A small image captioner, trained from scratch: encoder activation geglu, batches of 128.
Rows from block 7 of the image encoder of a small image captioner, named by matrix and row number. Rows with one number belong to one channel. Each number is 500 + 40 x the weight over its row's rms, rounded and kept within 0 to 999. All counts start at 0. Numbers have three digits each.
After each channel's rows are labels from the 100 images, of 14976, where the channel reaches its highest value: "responds to" is what is common among them. Only what is clearly more common there than usual is listed. The data: photos with spoken descriptions (Open Images, Localized Narratives).
# convs0: expand pointwise conv (encoder.blocks.7.convs.0.weight, 384x96x1x1), inputs 48-95
# convs2: project pointwise conv (encoder.blocks.7.convs.2.weight, 96x384x1x1, transposed), outputs 48-95

convs0.342:457473451469475481516483523482482527465504515505464458449401478526443412533485504591489489505531543374500497490563492481427514502513520472519545
convs2.342:536550619466512579491496536510554524531489495486474537484498512452475461453495431531506420540503447505504489548475545552470460434534547589524485
responds to: text has "text"

convs0.38:537466456547486515477423465514489498461531481479469482492478453563521510558494469495518552464502519501510549444529504491531513517490512443405519
convs2.38:534506451477445501495515478535443561566498548489517502487564408484436439515490473527467485488488484467519471483483500478514494500489486495478536
responds to: text has "trees"; text has "grass"; text has "sky"

convs0.109:543527530498427446432534496542441542489475511524547484526502558490565547472526528426497524585458451526520531488456514535545536467509458521497430
convs2.109:534456534508515547494449574449589470536553496507496498416543516483498564448512444515560467554559535487479519467525548553455457507498533487530470
responds to: text has "holding"

convs0.136:476472518516445469599558418515426521524522455514470501537474525479484417503508481484505515489459536519489530494480452407458548445558506475597584
convs2.136:461513504436495435584557477538485476538463438505469493528456596499531458427504495485532477536490535489487466497510496428470499474543533483584500
responds to: text has "man"

convs0.124:530523566511561580491483495522600465513531526441546550514524484473489480537527409470515496496560495464535470490517486543463431485462498513503484
convs2.124:527501450502492563477408487536465521556567521435516598456551423487461499518520492479477522477493484552522520427492487490553495541496451532510543
responds to: text has "sky"; text has "grass"

convs0.131:437524469422468497486473433435465534520556497448464545480534519523469591435519588454448484554528522481479459441564518455530554569512423484510451
convs2.131:498455522487507534532496510479495476489518513550487516539462571557482516472572467505519516563518514465498504524547483486517570423471459494521497
responds to: text has "people"

convs0.76:454568554458537542459499536443503530511511491460455522522504484472488535484439574498480440477496490496502449574549529505504547512546520571487449
convs2.76:497596585495519502435511545478539540446458505474526481520533511482494535492472517487467448462486406499514438571438552575482464455486510551484451
responds to: text has "lights"

convs0.190:447468480485469421450523492469441483505386510536488473529470544550523500511512490521514566524449544538491474526573480480481567450504464509495514
convs2.190:453424475513473486487507443438474491486413453570478471545434512594543501529503523543516531473484555563483477510522468461468543496514481513540542
responds to: text has "road"; text has "car"

convs0.96:463506515487456450542565443569570423506440426536437494553502509489527494496500491560482468479509584485522546488554512522470518512436606437498512
convs2.96:483481526492595527489499487468545477501522470459523539489425527478552518538498523458515504472529485523425518493491474501471475522521495471558518
responds to: text has "sky"; text has "trees"; text has "buildings"

convs0.159:446545503437496530522500494485483497511483465491433530558493512504476523430552486474468500545490513470510470509555555518447608480560512522511468
convs2.159:464514522510500526537568498467513511505508446477454493564440531469520479538503528516472543518431487516450515567478447405510473467590557481543543
responds to: text has "standing"; text has "wall"; text has "wearing"; text has "man"

convs0.207:490484511564540474515544525461561423497516443527491521516479540506501490557466557508498533483476509470452542509510467447472502463510557445539571
convs2.207:564490517517622523460451551458581483451535544491572496468457477484519526515465504535502485470514426458532505506466468561464511475492473517482521
responds to: text has "sky"; text has "trees"; text has "grass"

convs0.63:504524452493512412568552481542487515496468517495560537504442542476515485460567480493531513522488526458491488520511479444500534480510465452535503
convs2.63:528491522525500554532520455493511480534504463476489530521481469471564453547471461490528535458455527591486547491457464463537427507532507502542544
responds to: text has "wall"; text has "people"; text has "sitting"; text has "table"

convs0.198:521575508490447469463486514501493540511493457440462495504507471442548497483489490463543543500457495527521523455477535480455518531607530496464487
convs2.198:501581558516473528529553574533427560504522513491500425459462503457508475538511529525481494575475462460449546452447549516481494494478562466467484
responds to: text has "trees"; text has "grass"

convs0.45:508563483464462481553543490535486555548514518428479546475564519456444504441558486464496492545527513405481450511547525530472525520520488477523470
convs2.45:462512528509480487485480520571559487495502492420472506450490476486511483525414515531477479517514494441519501480518514492419440500528585522471553
responds to: text has "sitting"; text has "people"; text has "table"; text has "wall"

convs0.91:506525515520496497481508593399518458495545488559515469468539544521502568535502521491469535551520482459526535489566514478543533428424528452444464
convs2.91:551480506535529535447476578426525483484558569547538451462527532537461572490533474484487538556533465471486492494521519572520525478388490475438434
responds to: text has "table"

convs0.110:561550594509512500510560515469459566491498498475547481509440533466518463507538513463500493545344426500511501516434515512495511478569496518493481
convs2.110:511546572505499483545598502498464538480442484540516465573431516463536430517537506520524496519408408493511501551422444447526469471533508474524518
responds to: text has "standing"; text has "wall"; text has "persons"; text has "two"

convs0.258:415552545476530483473545494491462574489461483465529520582421533532511486485455597492489486486431447470511461546489502535460565538496472510445427
convs2.258:492523572489485491514568516445499553515453425531490444563480539477553480496512480531497470495425468523473492574462471473509467509565557540579524
responds to: text has "wall"; text has "wearing"; text has "man"; text has "woman"

convs0.316:466544501458456501491502501529461540480448533491463517508589511516487495472567514489552470546465463480545367560495529513525576481487489560486453
convs2.316:496571481447398491498462476568519555513462515458457517511608441473442522477464485518456439499553488489583446504536512525523508520516550566482480
responds to: text has "holding"; text has "two"; text has "man"; text has "woman"

convs0.78:510518511455512511604536533511486546505497534479551537529519540461495485461563478544477497547474497519540535514454494453499496517476449512577499
convs2.78:505445461543538461553554541447511467516514440543493445482441576506581533503515540552533525499501551516442549481475466433507488559509542424513509
responds to: text has "holding"; text has "wearing"; text has "grass"

convs0.143:551453462546466490503523466518590496480492531492487459529465445495525470537518458505479560446521494509501577482486477532496545481506518487518559
convs2.143:580552542502476546540514539507517565508500539441545536525460445445494463494471488591487477488457447503526545516454478519499464500543481543526546
responds to: text has "grass"; text has "ground"

convs0.56:500534485467436516488473485442419527510491537522488496523563525564438544485546518523462490505544512531531448523547502505563552519473501523459464
convs2.56:532517499494388521480476495520441514518482503532460479534579494509476518470534520494472509524496507557536466495501511501560535456479514542441457
responds to: text has "sitting"; text has "people"; text has "chairs"; text has "table"

convs0.253:529424530573580540477468452472575418513494457491510537551457518532524490567474516498513523464545532527458530507530462521482507502464512507547547
convs2.253:477513567439435544532461526569526555502482467472432498494497504454470393463502452543551430561501478453509506517511594567463456484556530537531464
responds to: text has "building"; text has "road"

convs0.236:462507491441524505546502505410478497510524508495458537516497525474411526485522527512446523541505484438498497487558486442534528509553488496530505
convs2.236:559489504540521554512502526500541509520549541517540508522421499463492440520533445527538546533453496460466562513468464472481466424515488454517563
responds to: text has "table"; text has "sitting"; text has "wall"; text has "people"

convs0.64:532531519502454485504551542482477534533489490495494536548485549487545547478507524508494492538512489494527481555497540520453570544503490553491463
convs2.64:541520543506427539532546555472495543523463471538477441515522527467570506477544517537512494556437497511493507508444509492502538491535514522507476
responds to: text has "holding"; text has "wearing"

convs0.217:403455489530479534547512543467478509452510453486473442480522526537472531555503589501446548531519547430453549432508531404467519520469532404509446
convs2.217:450481499489472441539507494534480495457448490514486403492436545544511442518518516538537495546503561438492499495518531482434558482507516456501510
responds to: text has "buildings"; text has "road"

convs0.235:493539516431509468536505496423394542501510568530490528488584488473398488426573501482480469535524483499568463481534468524608485534493460466482487
convs2.235:558504503483439470478511479542500504481440580528536456522558460513472456470568420513569484528502479488582418521476491559547487444465481521485492
responds to: text has "wall"; text has "wearing"; text has "man"; text has "two"

convs0.287:475537501424521447530557516516479527500400477517492479502445532481513449470497565546479451533493486452476462509458503500490541541556509521513448
convs2.287:455510551442539498502532516513489498463495497501500557527482570506464477473539495451463470552485467445483472551525505500484525445491460508542464
responds to: text has "grass"

convs0.28:516484467539515402468547463522494448477518470481535516510492484471539493539493550489493534447457500526519519448442426440534428551513457435539512
convs2.28:453541540457544473471542450502522508471454453460529544538474482473564492554476516406480490444472460550518467521469453517495452519528468494507515
responds to: text has "sky"; text has "trees"; text has "buildings"

convs0.285:510567518480517507474513535538494571481552522466507537503534516487484513502478596506449477532524404435521438510546518543473575486508523537453458
convs2.285:561544579549530530500522569459577557472503497523491452538474491431523495533514458510539488485459411500477530588419467531494431471562526556518490
responds to: text has "wearing"; text has "smiling"

convs0.113:524467498516493502533458451568559420528485444526473491502549528503582475502491494494553470537495485544474482454508494507476528511498577492509482
convs2.113:576457510576543563453404507465580465491585534478529540437471463472472524511467487523507513462546491527496550488481509576449485516475466544514514
responds to: text has "sky"; text has "trees"; text has "people"; text has "buildings"

convs0.32:507500482532517534502498560366480482536513501579526448476502524576490578536529534490484572527525505471437510494513489472537565483459470471441470
convs2.32:507495479537491526450510568448491511441545583541531429465506497542461541550482503478449563539502490446466511508511523537476528455436473443424459
responds to: text has "table"; text has "sitting"

convs0.249:535464489528492473555535496522558494484470505555529437482443441510528441572505450571494567485493520523533557442450489517509482480521498459506575
convs2.249:552549541426482521568463515552483566580527466465453537454476471423482397436516472567483473541511450478524488463484539491510540501551560539524537
responds to: text has "grass"; text has "trees"; text has "ground"

convs0.68:488488477546481542466473499464514494515433520538493409510433482566530540537480470558501571490451536497475463540573522475433580425498476518487508
convs2.68:484487444573474459450542467430460529455427502567525422551479470556533520567466569543467546431456510532513492522486437458470537514505476486479545
responds to: text has "road"; text has "car"

convs0.340:418423514444509479474441472478479524407503493458482526523428511574460467508544524507561458524542501468539480543506481507491517545511475497580475
convs2.340:521469557487517524455434435532535474503470490486492555514497496532470466510495455522583427442533502534532451582544510584493449472496467590543506
responds to: text has "text"

convs0.361:570444547505489573570497517524542477501503498498470516464552472486492400500509458540403476477543524484480556452463510487532483477476527522561527
convs2.361:558541570409485479532518505539531545513493540456524543531484498431460448446537433527535439527506437476567461550485488554556437481536509560555487
responds to: text has "grass"; text has "standing"; text has "wearing"; text has "ground"

convs0.267:540495544511497522521483509506513463527483573552602523512522469474529491532562463480486562475459489562485492476400497539537527514430435493529493
convs2.267:445499537498519482531559529554510535480471450468477461479437554485569457527476511475547514511476520444457522480492518473414475528514544432514522
responds to: text has "road"

convs0.202:481543476472479504502537464510431527507442527513504449515485480522510474475521476453581491529439470499486409527504468485471510483542439511470450
convs2.202:504504488447423466517474421539465493505447484489486541518557449500493453494509455515521463458523531573572411517515459472564464513505536527557539
responds to: text has "wearing"; text has "man"; text has "woman"

convs0.97:529497513515475549546484513425492448661554431541466469469509539476526514413517449491550500530518518544445554498527507508546433455514551479494479
convs2.97:555468535489490575554497532458519455592549439538468504469549569466516514410554422489566506574517542538441514473504518520539501467505522486526450
responds to: text has "people"; text has "standing"; text has "sitting"; text has "table"

convs0.33:558548512472481543463467521426437524511541500493511525468556522485513552510518514426518519547489444568493497473512495477601448508509520492411490
convs2.33:504532490509469561462410548516544538498547492444411512454559431467472541501418517465470480508493496507498539464500547555449508509567543574434493
responds to: text has "sky"; text has "grass"

convs0.303:419505475437482487452466436477525513427428480486477526532456458559476458522478511451581538519496482559521383503547494473472547507538431480507506
convs2.303:493501525439435479506496411560439517506407499513503526570535495512482433477555445503533458486484507550569418542504473497557470476533473542545522
responds to: text has "black"; text has "white"

convs0.70:489520529452542533554528440495500493517492479503505575594451498490496461474550513483510457523454511525494441572484468527465563485524456506513480
convs2.70:531553544555432556521536569465487567522416472567502414532508537473540524456505512495515479552440434503467496522445532521470508472538534510460432
responds to: text has "man"

convs0.4:513550551494429465500536474480458558514484542557585492505512509529521463472597416446558518541499475524539497488451503517550477465453465478442460
convs2.4:515499519533537527508478514474579490524527442446479514450442488470556528525443499491542482473530490509447576455490547517439439518532550496508514
responds to: text has "holding"; text has "wearing"; text has "man"

convs0.211:551497524516513518477459505475439513514501470560522575563509536515495499470562501514532511509469426533506502511471434517586510495505509522486516
convs2.211:502518544437542461581585541479534520542518460502554495470451538396574467499479495510468498479458488490493562474451463463515438518535512449553524
responds to: text has "standing"; text has "holding"; text has "people"; text has "wall"

convs0.186:552495498524547542484471480520528460501545520483581553462495519506497484485549433443555577519523496513479523467478498514525449543472445421541516
convs2.186:580495469553475534452419527489452520506557575512573501453572462497495566512531511475476546529501473517534517418462491516528502526445440494433502
responds to: text has "road"; text has "buildings"

convs0.130:521489463486504501438488479434441513430499542518515525562453474558453560527515510519499552495481455510554483499542398507571552510430411471451541
convs2.130:537473542516506542555512477499511513542494462501544503475411507460595440524541458499562548510435507524442542460437450459496443509532482482568577
responds to: text has "white"; text has "food"

convs0.163:499469471563514587475445510515601500471497583463465503479497438547464492538504468479486527519494489472467527533506548526434536444508457537503475
convs2.163:444490491449545428480523488512492468460497520519545489500477580552447530473528485474487473542531514426515430549552509516496534474453460461488479
responds to: text has "chairs"

convs0.178:496529517444457501508521518473463532463518565506528488539496519527466462481531466513500523548483470542585500512500495495550427500398463498385505
convs2.178:467490536513544490437494462542554509413448520464498544564485434512491457577496480510525478430505467521543455557472464567473430474519467571574551
responds to: text has "wearing"; text has "smiling"; text has "two"

convs0.329:436429430452487508468435394491474416498513501488436585535541478579470503475509435446485502482549580551531465531559474464537495515476474548528496
convs2.329:463489467558507485469497507526519531438472500480474482524440431556485469579454556548446532458485440442510526520537504434405571486517477535470561
responds to: text has "black"; text has "white"

convs0.245:483479475498443472514547450569546429459478417568425471510532539512507493524525547559462497505527552444504495487568515525456587488421593453520486
convs2.245:450479503487513447466501492483496437459471453515507463456466571546549559503465533447527471506529520484473456517532514499443506486474520445468459
responds to: text has "sky"; text has "trees"; text has "buildings"; text has "road"

convs0.281:473538477518526467428509458533544497421454531487549524500582492528531535545469554492489442490502452535558435531483495531522405501436470509485483
convs2.281:499537514461508423538588506546453558447439537511573439568451509465476432500531509527492479475443446476553459577438436500522459500511439519521532
responds to: text has "food"

convs0.74:485523550484497500579468528524488532587579451506458553454487547451528449443449482548576482514484513494484538456516535468495439502562551478533534
convs2.74:435544548459462535573527555472479541543468429504418468478481566452518523450459564498466489596489497493456537490487573474482507537563587534472453
responds to: text has "trees"; text has "people"; text has "few"

convs0.152:597454464570477477491555509510536522474494565508540495512499452477545521548507472498500561470452483531506552462450487536493531476531467509534538
convs2.152:569519525539473556523470557512541571519503551467511467512462442453475463497485490622512484520471449471511551502460514550461504478526490564509536
responds to: text has "grass"; text has "ground"

convs0.168:508441456516441516561482427596582469481478485499485510475545486476487430523494456546512500497515471515478523450530486533483468518497562484524512
convs2.168:487433461537532539459414469474547438453508542468462555507511436550474568552472491534433542446532551534557487484509448491485554508462445548519583
responds to: text has "grass"; text has "trees"

convs0.36:448507500517539488473495541510544476446564431457430555464449501504491483534389503522449488490557516444481525496560516415476479551496598507502560
convs2.36:523580519432451474571491503539503568546465501451455520486538498447471476432477516524457410531515476503553515493512537474529497560538564573486474
responds to: text has "people"

convs0.122:508520587513513559608583475563489518551486484498563483527485569449528407445592447467575474543470516505477515515447470541482511441560490488586494
convs2.122:479494430551539457445532494503545518434501564480543470527448443506473512590452544566434532435476490449528507546499434463475514525491449466485578
responds to: text has "man"; text has "wearing"

convs0.145:563448499540541535541478448494575451532580525506538538472494514511477513532541427495567545484550511483475513491515494501504480491449450411527518
convs2.145:609498488498459516489479537456453515521530576532574491446534494496515557468556503458474551548487457524522490443457489494585514551438424474450474
responds to: text has "building"

convs0.12:479534505426494552432442505435471549521499475459438546507501529518456512466465523437539422536525446508482495533539533563512439512598474595512463
convs2.12:534486514524573478511449493555606512495507473446508526468453464466520437522449467536554451441554481479521513504489520534434451518521506545561549
responds to: text has "lights"

convs0.119:454515517480492475542549531424443537524512493534518455530442588521494553452489510440470514543476524521433511540491507458531513472490468476471480
convs2.119:462471528461491542513508536497500501519525468526469496479470572541489540451527488509482483561521523448457465503556566479455570474490504511526474
responds to: text has "standing"; text has "wearing"; text has "man"

convs0.319:462481512478523481519547433459508443524519451520469533519484559500516505492504506502546498488552561488442484519552500456486533499505506520627508
convs2.319:468499484528504513444439551510595514467559491449463487470426462508448509525412499544489467487531516465458552514556538553410519517548520566494529
responds to: text has "sitting"; text has "chairs"

convs0.336:463513535494473522516511511510506488482536474549478509497464567514486543508550515533437515568502528438427521499597560527420561484441528487517460
convs2.336:446483538512541468498503469522538428473481429509479471487495575528559527497484489413568455528529544507450500540499530532426481445498542456517476
responds to: text has "lights"

convs0.256:552480480515504493435485547407458454489515601524563487503469440549441597508485512561465561509538457491509473509508468505529556508378469490434492
convs2.256:514452509434526530569490484534512444538555502480519537477464537437513462493555448491538528546448537503486527460503500477526443483518473476556525
responds to: text has "food"; text has "white"; text has "plate"

convs0.251:446547523514498464442557507540510546409452551494511500562475457535467505529467492519467480486455459472544468597521526525457521423507478562478519
convs2.251:455563493457481501467484475558467539425498497454461587567516480514437504505479536462397474471488467482579424555516500442479499525549475559500520
responds to: text has "woman"

convs0.57:493457454552451507431471469493540510478426510562479448537452473583532506569487470549515524480450518543482426530509496469437582465501483529513539
convs2.57:469480462534470473487492425460480538509433475521515463522432440530528483548447552579519503436478507530537507495516437482480535499542498529499574
responds to: text has "road"; text has "car"

convs0.270:504511519468466449555480522547492514495441480531508469439442459489464434460472515558485435518536525451564436464504513451489497591493555515530525
convs2.270:497472497575494566525422472507542461537540433456430525475449480482542476521457513475521542511515538540440581450509526510438484473573511516504537
responds to: text has "text"

convs0.352:453525546444557547500426503457490499522473430494418537464544504478473533476476482465513415518565522478450457494578569514459489502501555544488433
convs2.352:567526540527461546502432542559611538515517494424477507463468441475501459526445461524537460480525468508495549488467566525413466491570534573519526
responds to: text has "lights"

convs0.10:593511555471515534461511588417485512529472505549539460441513528465538535431470540514530438523563452499484455533524511526559413503505565505460433
convs2.10:545557523530603468453520544485538526434513531511561459461506495456506526504467497501499465446526404492512488548435495577477453523447493495473441
responds to: text has "table"; text has "food"

convs0.213:501527528511497574477454563443544520524530495479483490441539541506555624501478550479477473564521504487459463510540633562474522521503513549472384
convs2.213:535507566525526538490476569484561505511531465500513469448437519452552501482490471474553464517521485502457536496469601552404465476518510524548420
responds to: text has "lights"

convs0.153:616497554504534476495502544546484529479491507533578511467476540462547465470551503475596455518534469477522513506452523594503416506489509513504463
convs2.153:545498506481520446488478515520510515508463529531552455442494501508494511458495463565563418505571483481520441515487538585462477512456503515505462
responds to: text has "smiling"

convs0.337:481532479461535500546553524453505505522451535486462514551413536482498483490540443507531542536450494514477536536513489472461579478594429476545522
convs2.337:513416497549548507464566472442497423478459507570535482549449530537563548550523511500514561476456501553434491559472399482531481447482483448524534
responds to: text has "standing"; text has "wall"; text has "man"; text has "table"

convs0.51:492486479481520530551489550420462474518542549454502514461435491473435495484522482524442566537518497458484524479554461422536561492505486468543560
convs2.51:541441483510558477527502505534538457513541513477543523457437509498514466530497462516545535523504498463478520477490469441479457494485512417531549
responds to: text has "wall"; text has "table"; text has "sitting"; text has "chairs"