config.yaml
tokenizer: "word"
vocab_size: 4585
encoder_fused_qkv: true
encoder_dropout: 0.1
encoder_patch_size: [4, 4]
decoder_mlp_ratio: 6
eps: 1e-10
epochs: 6.4
Rows from block 7 of the image encoder of a small image captioner, named by matrix and row number. Rows with one number belong to one channel. Each number is 500 + 50 x the weight over its row's rms, rounded and kept within 0 to 999. All counts start at 0. Numbers have three digits each.
Before each channel's rows are labels from the 100 images, of 14976, where the channel reaches its highest value: "patch colour" is the nearest of a few named colours to the mean colour under the peak. Only what is clearly more common there than usual is listed. The data: photos with spoken descriptions (Open Images, Localized Narratives).
# convs0: expand pointwise conv (encoder.blocks.7.convs.0.weight, 384x96x1x1), inputs 48-95
# convs2: project pointwise conv (encoder.blocks.7.convs.2.weight, 96x384x1x1, transposed), outputs 48-95

patch colour: white
convs0.304:459457445540524482541481513579595473532548459484399428492573444466493508504452423558522460480585624460517513534544536519453415473486547522442502
convs2.304:533529535497560517456535530491541494446498571511458500512526491487481454561501434548431493508481460483534540523470485478467525348481538497469522

patch colour: black
convs0.277:477567524368555536514467538409425566539507537509446500512456517509454512463566454463529519523479461487490531506549530490546552492477489448393428
convs2.277:530473551489560561539529515489565417513573453506489531516495542438525489510536438462530536513482492546435525539496441463618456422512527448597515

patch colour: brown
convs0.184:538479463515523532472465485516604461493514609503470461472510469582479506544528479538471485505597518424514492498603536563422599462455503466496471
convs2.184:565432498524565569557454523507530454558593484530515594435457533482512492471572433467497537529549502518501533441513519450535487510447412485604550

patch colour: black
convs0.34:430491468477459499461385451506493533481478504381426520474498448518417431495496458530532425516541472357526475487570552536359530512571531531493505
convs2.34:533529584525564585479406496565627501508520485412499573462469479429504475487473450445580414494550458505492530501471571609425413497528506580512506

patch colour: brown
convs0.344:620498546550520555458427496472460528513492511521567502431645561464548546454522585460560457506546466484476516461530537602499462516483520503452431
convs2.344:564484528598628488423473590462601505432511544515580489449409433474521495572458459552565492456523433488505528534439483608421451500469491490477518

patch colour: brown
convs0.27:495572489571559521445487515475545593559557549383492508396505421445505552557467490483516495453459474471465525477511534538415493476639491520467489
convs2.27:504473512587517586444496543442406520487493501526491470533438476492549562554537511484505584515355494561442540457399446538554485482509487462424523

patch colour: white
convs0.310:599453504571543527555493490542527457580502472566540405434522540491548492492516495562593511545463538508399597429457500530476565471524521404525534
convs2.310:475493444482434485566538455497396485593437402533452445469535536499561514466473535493564474517519573532442477430555510445494497566530605455514488

patch colour: black
convs0.265:520495513490534479383504421462493487427557514481494598546496497528360548452504525481493501464580436481546419568575495493523509513533457537510518
convs2.265:598464510613480549473490463429510487495501499533529501497474422501568497558537463466516593489450519608490549437443476500512478449518475452513555

patch colour: blue; cyan
convs0.59:493469508459529513459487411547562451504515458461407614595547480533445511442504473441509409451569538508548363548536466523534445549455513586559457
convs2.59:531462509597462534432483526466526509393513559517558425528427448533528505599489470518469592496438468522486564507449439557473522410510417477423604

patch colour: brown
convs0.215:508585513478526585500453512451540490603537494443485484489563505434483625406475482473528415550523446527503435522587567569524487609497528532417348
convs2.215:589477609500564561515480591497568452543586476509465556447471525414523476468531423528496510561502473538446587524445534542521472480525551531578438

patch colour: grey
convs0.327:512445495505498490492440516430433434512566483560514516514554527541462558490522482512493555505556485609478525472527421452663500533430483486457560
convs2.327:560375471512527574518454455451502372586526476566497516457507519533544525481583431454584542529546622604476521442543471514518514453458462449521500

patch colour: white
convs0.378:417469430455532566454476454516565449442580531459461531530472418559429490488487434493462490420604520509546398520585488507505530537371506472411482
convs2.378:518510532489506596543500555429541468594581432477436536488507530436511556472448486472477486526523510545388547496507534515522463558575575499562471

patch colour: grey
convs0.341:554431476615467513567549456526584442502489469516524448566538476473597503539513456525485554500438523598480501461414440445532453514526544520574557
convs2.341:626425440553493564525434512474543461622516511509528503438496447474524507483499448582556499493555558522481561405495455534509504524472512490501581

patch colour: pink
convs0.274:541441470493570465529478533422542519494532523490520500488496513468410543431528492561556498493667517440541557527601470545482515571489478511525507
convs2.274:585481534515560467465481441587520509452439560505602541540444486472527431504538431533612446460497436513618416586418444553522421468470425580543548

patch colour: grey
convs0.62:636462476541479556553466415538504473518497541518542492517600491482535475490549482445511556520463573615501482416484499529519511522478534487532529
convs2.62:522456490505567555499440494530610449509577507415499578451403408449515439561433464521492475439504546495506595464483460484458438537537489506543588

patch colour: black
convs0.324:535583471427464519492470463636521485533449470418388546483568467464487489466492537430461409502548513508535397530525565516463524511527541595498429
convs2.324:579498506615520516447489505472552547442528583446600469496457408471549507613458498496510558414480423532533551481403473547484412524482469472462578

patch colour: white
convs0.350:501465472566453428532574431576587438522467407481429475571556520440534428529501433516495509451482569512520523501466498479505474500498617487530485
convs2.350:562451568533614545486539521402555448467532491522596532514402513478567537538469501525449511486427477514437564523449392500500536452499459448520581

patch colour: brown
convs0.226:583538530493518567437366522484477473579517513428457557477573469462458564463481564461485477505507441508465478492507580586536567513514486604479416
convs2.226:645501564555480519512508556508566559481490560523571480483432411470513421558508389583579460486533415491532495528439537517443457377475494534526553

patch colour: grey
convs0.247:600479491602444522531452478566554514516454503530512481509524483472523454538521457509506571503495534532510507372443481500471521505494477473517529
convs2.247:572544534476478631600454545553489550594564536456530544401420459430422410435541432539524467591521434468491522418462567519516523506542520509508522

patch colour: brown
convs0.227:466537521531519501500464590357553575524493493445479422450384422471514491583353481547494540478489481454490537460520507464448440488604581475511540
convs2.227:512583613484521535593548541545515568514474457504499459497388578423536417499564489524555481539415434415435528515417532496403519435528551501519506

patch colour: brown
convs0.289:506460492524508561420380559490502496538517507554477489451447544589457455486539366513607553528545507549446497540568502496446488461431491539449482
convs2.289:548510577518439483421468474499478520429430558572567467546523458529544422528508458505580506504473448582570456553419451601500456409501480555493475

patch colour: black
convs0.366:504532539448476472549527529492460516536434497569444439486425557503464439503541497483557576531471503473467605517522564563467600501513497463440401
convs2.366:479516547498535567463533594403529490481553497562480521530575572514521594467530518408437521551475465502429498570516483521541531440468494498456393

patch colour: white
convs0.229:487494587431522428479513465522519482487533467454535606582502501499503494535533549470426500469516429536596508518475384471579435600502484526578546
convs2.229:466507556525550582469512490459533468484528454487531492504502531482592533570517501357532525497464478574453529487471455574495430499533485443443490

patch colour: pink
convs0.338:472437443530489529573550463555603444471424511447483432520503408489547460564466419588526533488497609474491494531509473523433448454469534486555522
convs2.338:517481485464468547514475544446467512495534579538506516508555529538412552429592439501453526602526473467525456528557514509555582449430441520464410

patch colour: cyan
convs0.219:594418500556561494437498522490578424445481507492580515485507507507525554542468471516535494448525464502491400536441464546507451531409517563557527
convs2.219:472487509477487564585548579468504561555556515526448490558476572481465542443531539540446537549417487459465525511534534466454580486566445507526475

patch colour: white
convs0.323:458423443556469489562516495533544454518489401530449377490477552538582517510476501479521548552481564549407529435566548426450532554469587448507487
convs2.323:478485502529494468539572487446427504540413419599480453491448537518612489522487554535560498470471557549432551453501475441472476503530582425524543

patch colour: black
convs0.282:469471429525425561449331514535504470424472540458397510503467450581471551537434512479491501496578504446501480467554580561444608558488470579453495
convs2.282:406520394443481479516404460577506501499504471389406486461518433482416491522400561555477452469575557459520522481582519514444520569581564528507529

patch colour: white
convs0.65:547562493514546489425550490479501506440466611476596549548561487504497556465525544519460501496529418495585388593442467539561529489383433524432439
convs2.65:594427435601519560485452492459510466477561574542579515479444436537508515577531426497519601491477529537526525461488397474525515476450404447471605

patch colour: pink; white
convs0.172:530439440487533515442395482517552519387540494372477485467508402528496503515443483492517497431619491509537547513539487549510486613522496485481493
convs2.172:515586540480442504504536420582496585496419531404553520564491449433518475507423529500451453423412434506555446550429459471486468567562471599522540

patch colour: white
convs0.18:480483576502465476412553502501410477499495519522547554561459513499527478498563560463445526502416428574537415550446456439582505481461483571495516
convs2.18:494567536488426478488545566490405590496451514560508466546560585503489548442577558481430485581424416456500449550484540500545559488490483538444405

patch colour: black
convs0.313:535534531389502551379429498482412505474484474466483636452538516495471517434512481407499443520551432526502472468479523525590531537542499627493406
convs2.313:441527571429513494553492441607533465493467431439383573543486471469560398511470504464544440459467506504518526511483480484444446438584533569565584

patch colour: white
convs0.216:473494484418527467498512499414466460508569486509506609485550495485396632486470587545393505531508512473508437467571417363578493620501568459484519
convs2.216:483477470494488468554553525516438501456524565544542458548451508520443458512589463528462572553452521449543485499532439429560543458466448443488552

patch colour: black
convs0.8:478538471445462483495452439572500487535563505429404527462584496493431501457469534383421464502541474486506483463529573513483494548476567551475405
convs2.8:460497514560513553495543440445423448508443421534461489587453495516573506568518492485513550486421540594461531497484426446554474433531550487494582

patch colour: white
convs0.343:440440522521503447564540498539478469448443410483466478501397543508556379551533498446503551446498571459446541505494478423396532487540485435640556
convs2.343:535586555414412441556529487557473585503432508467485510525542489433429413430505488599453403497486447485579430543466518511529490541571528606557497

patch colour: white
convs0.22:428459509437503453492513513435311474492566475517505562480530517522445574477490573488421535510494548533498549415525411391570508556481533422533530
convs2.22:430523479450453476493540457543370524471474563529534482528482507568493476520608537471462576552452501472546427474503463412568545466462440436451512

patch colour: brown
convs0.314:559518488551465495518473529458538572505480509489492404455512475415583483514484471478511558500427506529475551402460500504427472502652534469496501
convs2.314:553596566524579560582542608549528555528532505471494460451414499359506411496553470594564480546467461413471572459417518495435492501550569478492507

patch colour: black
convs0.23:459479437441468589473445485515510496510586544437410562497578525525453558510504476444385498510564596476496495555641540507460573504457528501475466
convs2.23:442429518498458505524478525564538464483538456516409505505418529580467455510534469538483529587485577438464575530568545472410559362568517516538537

patch colour: white
convs0.262:499436451507513461486476546407453444520584440544521471439436609512549569511484491521521597514500533501445554421512397421608487583436533359481544
convs2.262:477528589431451432548575510511453508470416428512497552585460604483561411500545460529541453554421479535491530530496472461531448454580520506575575

patch colour: pink
convs0.371:512499447471557520493492476473486511499483636463565551480511450535409524500547505491457483466531550457570381512551485443505551589357422484472494
convs2.371:494442482500423425511496407574463478473445518514519457532422452542527418546555496558564537472449538515558546479516476471484480477560448484542601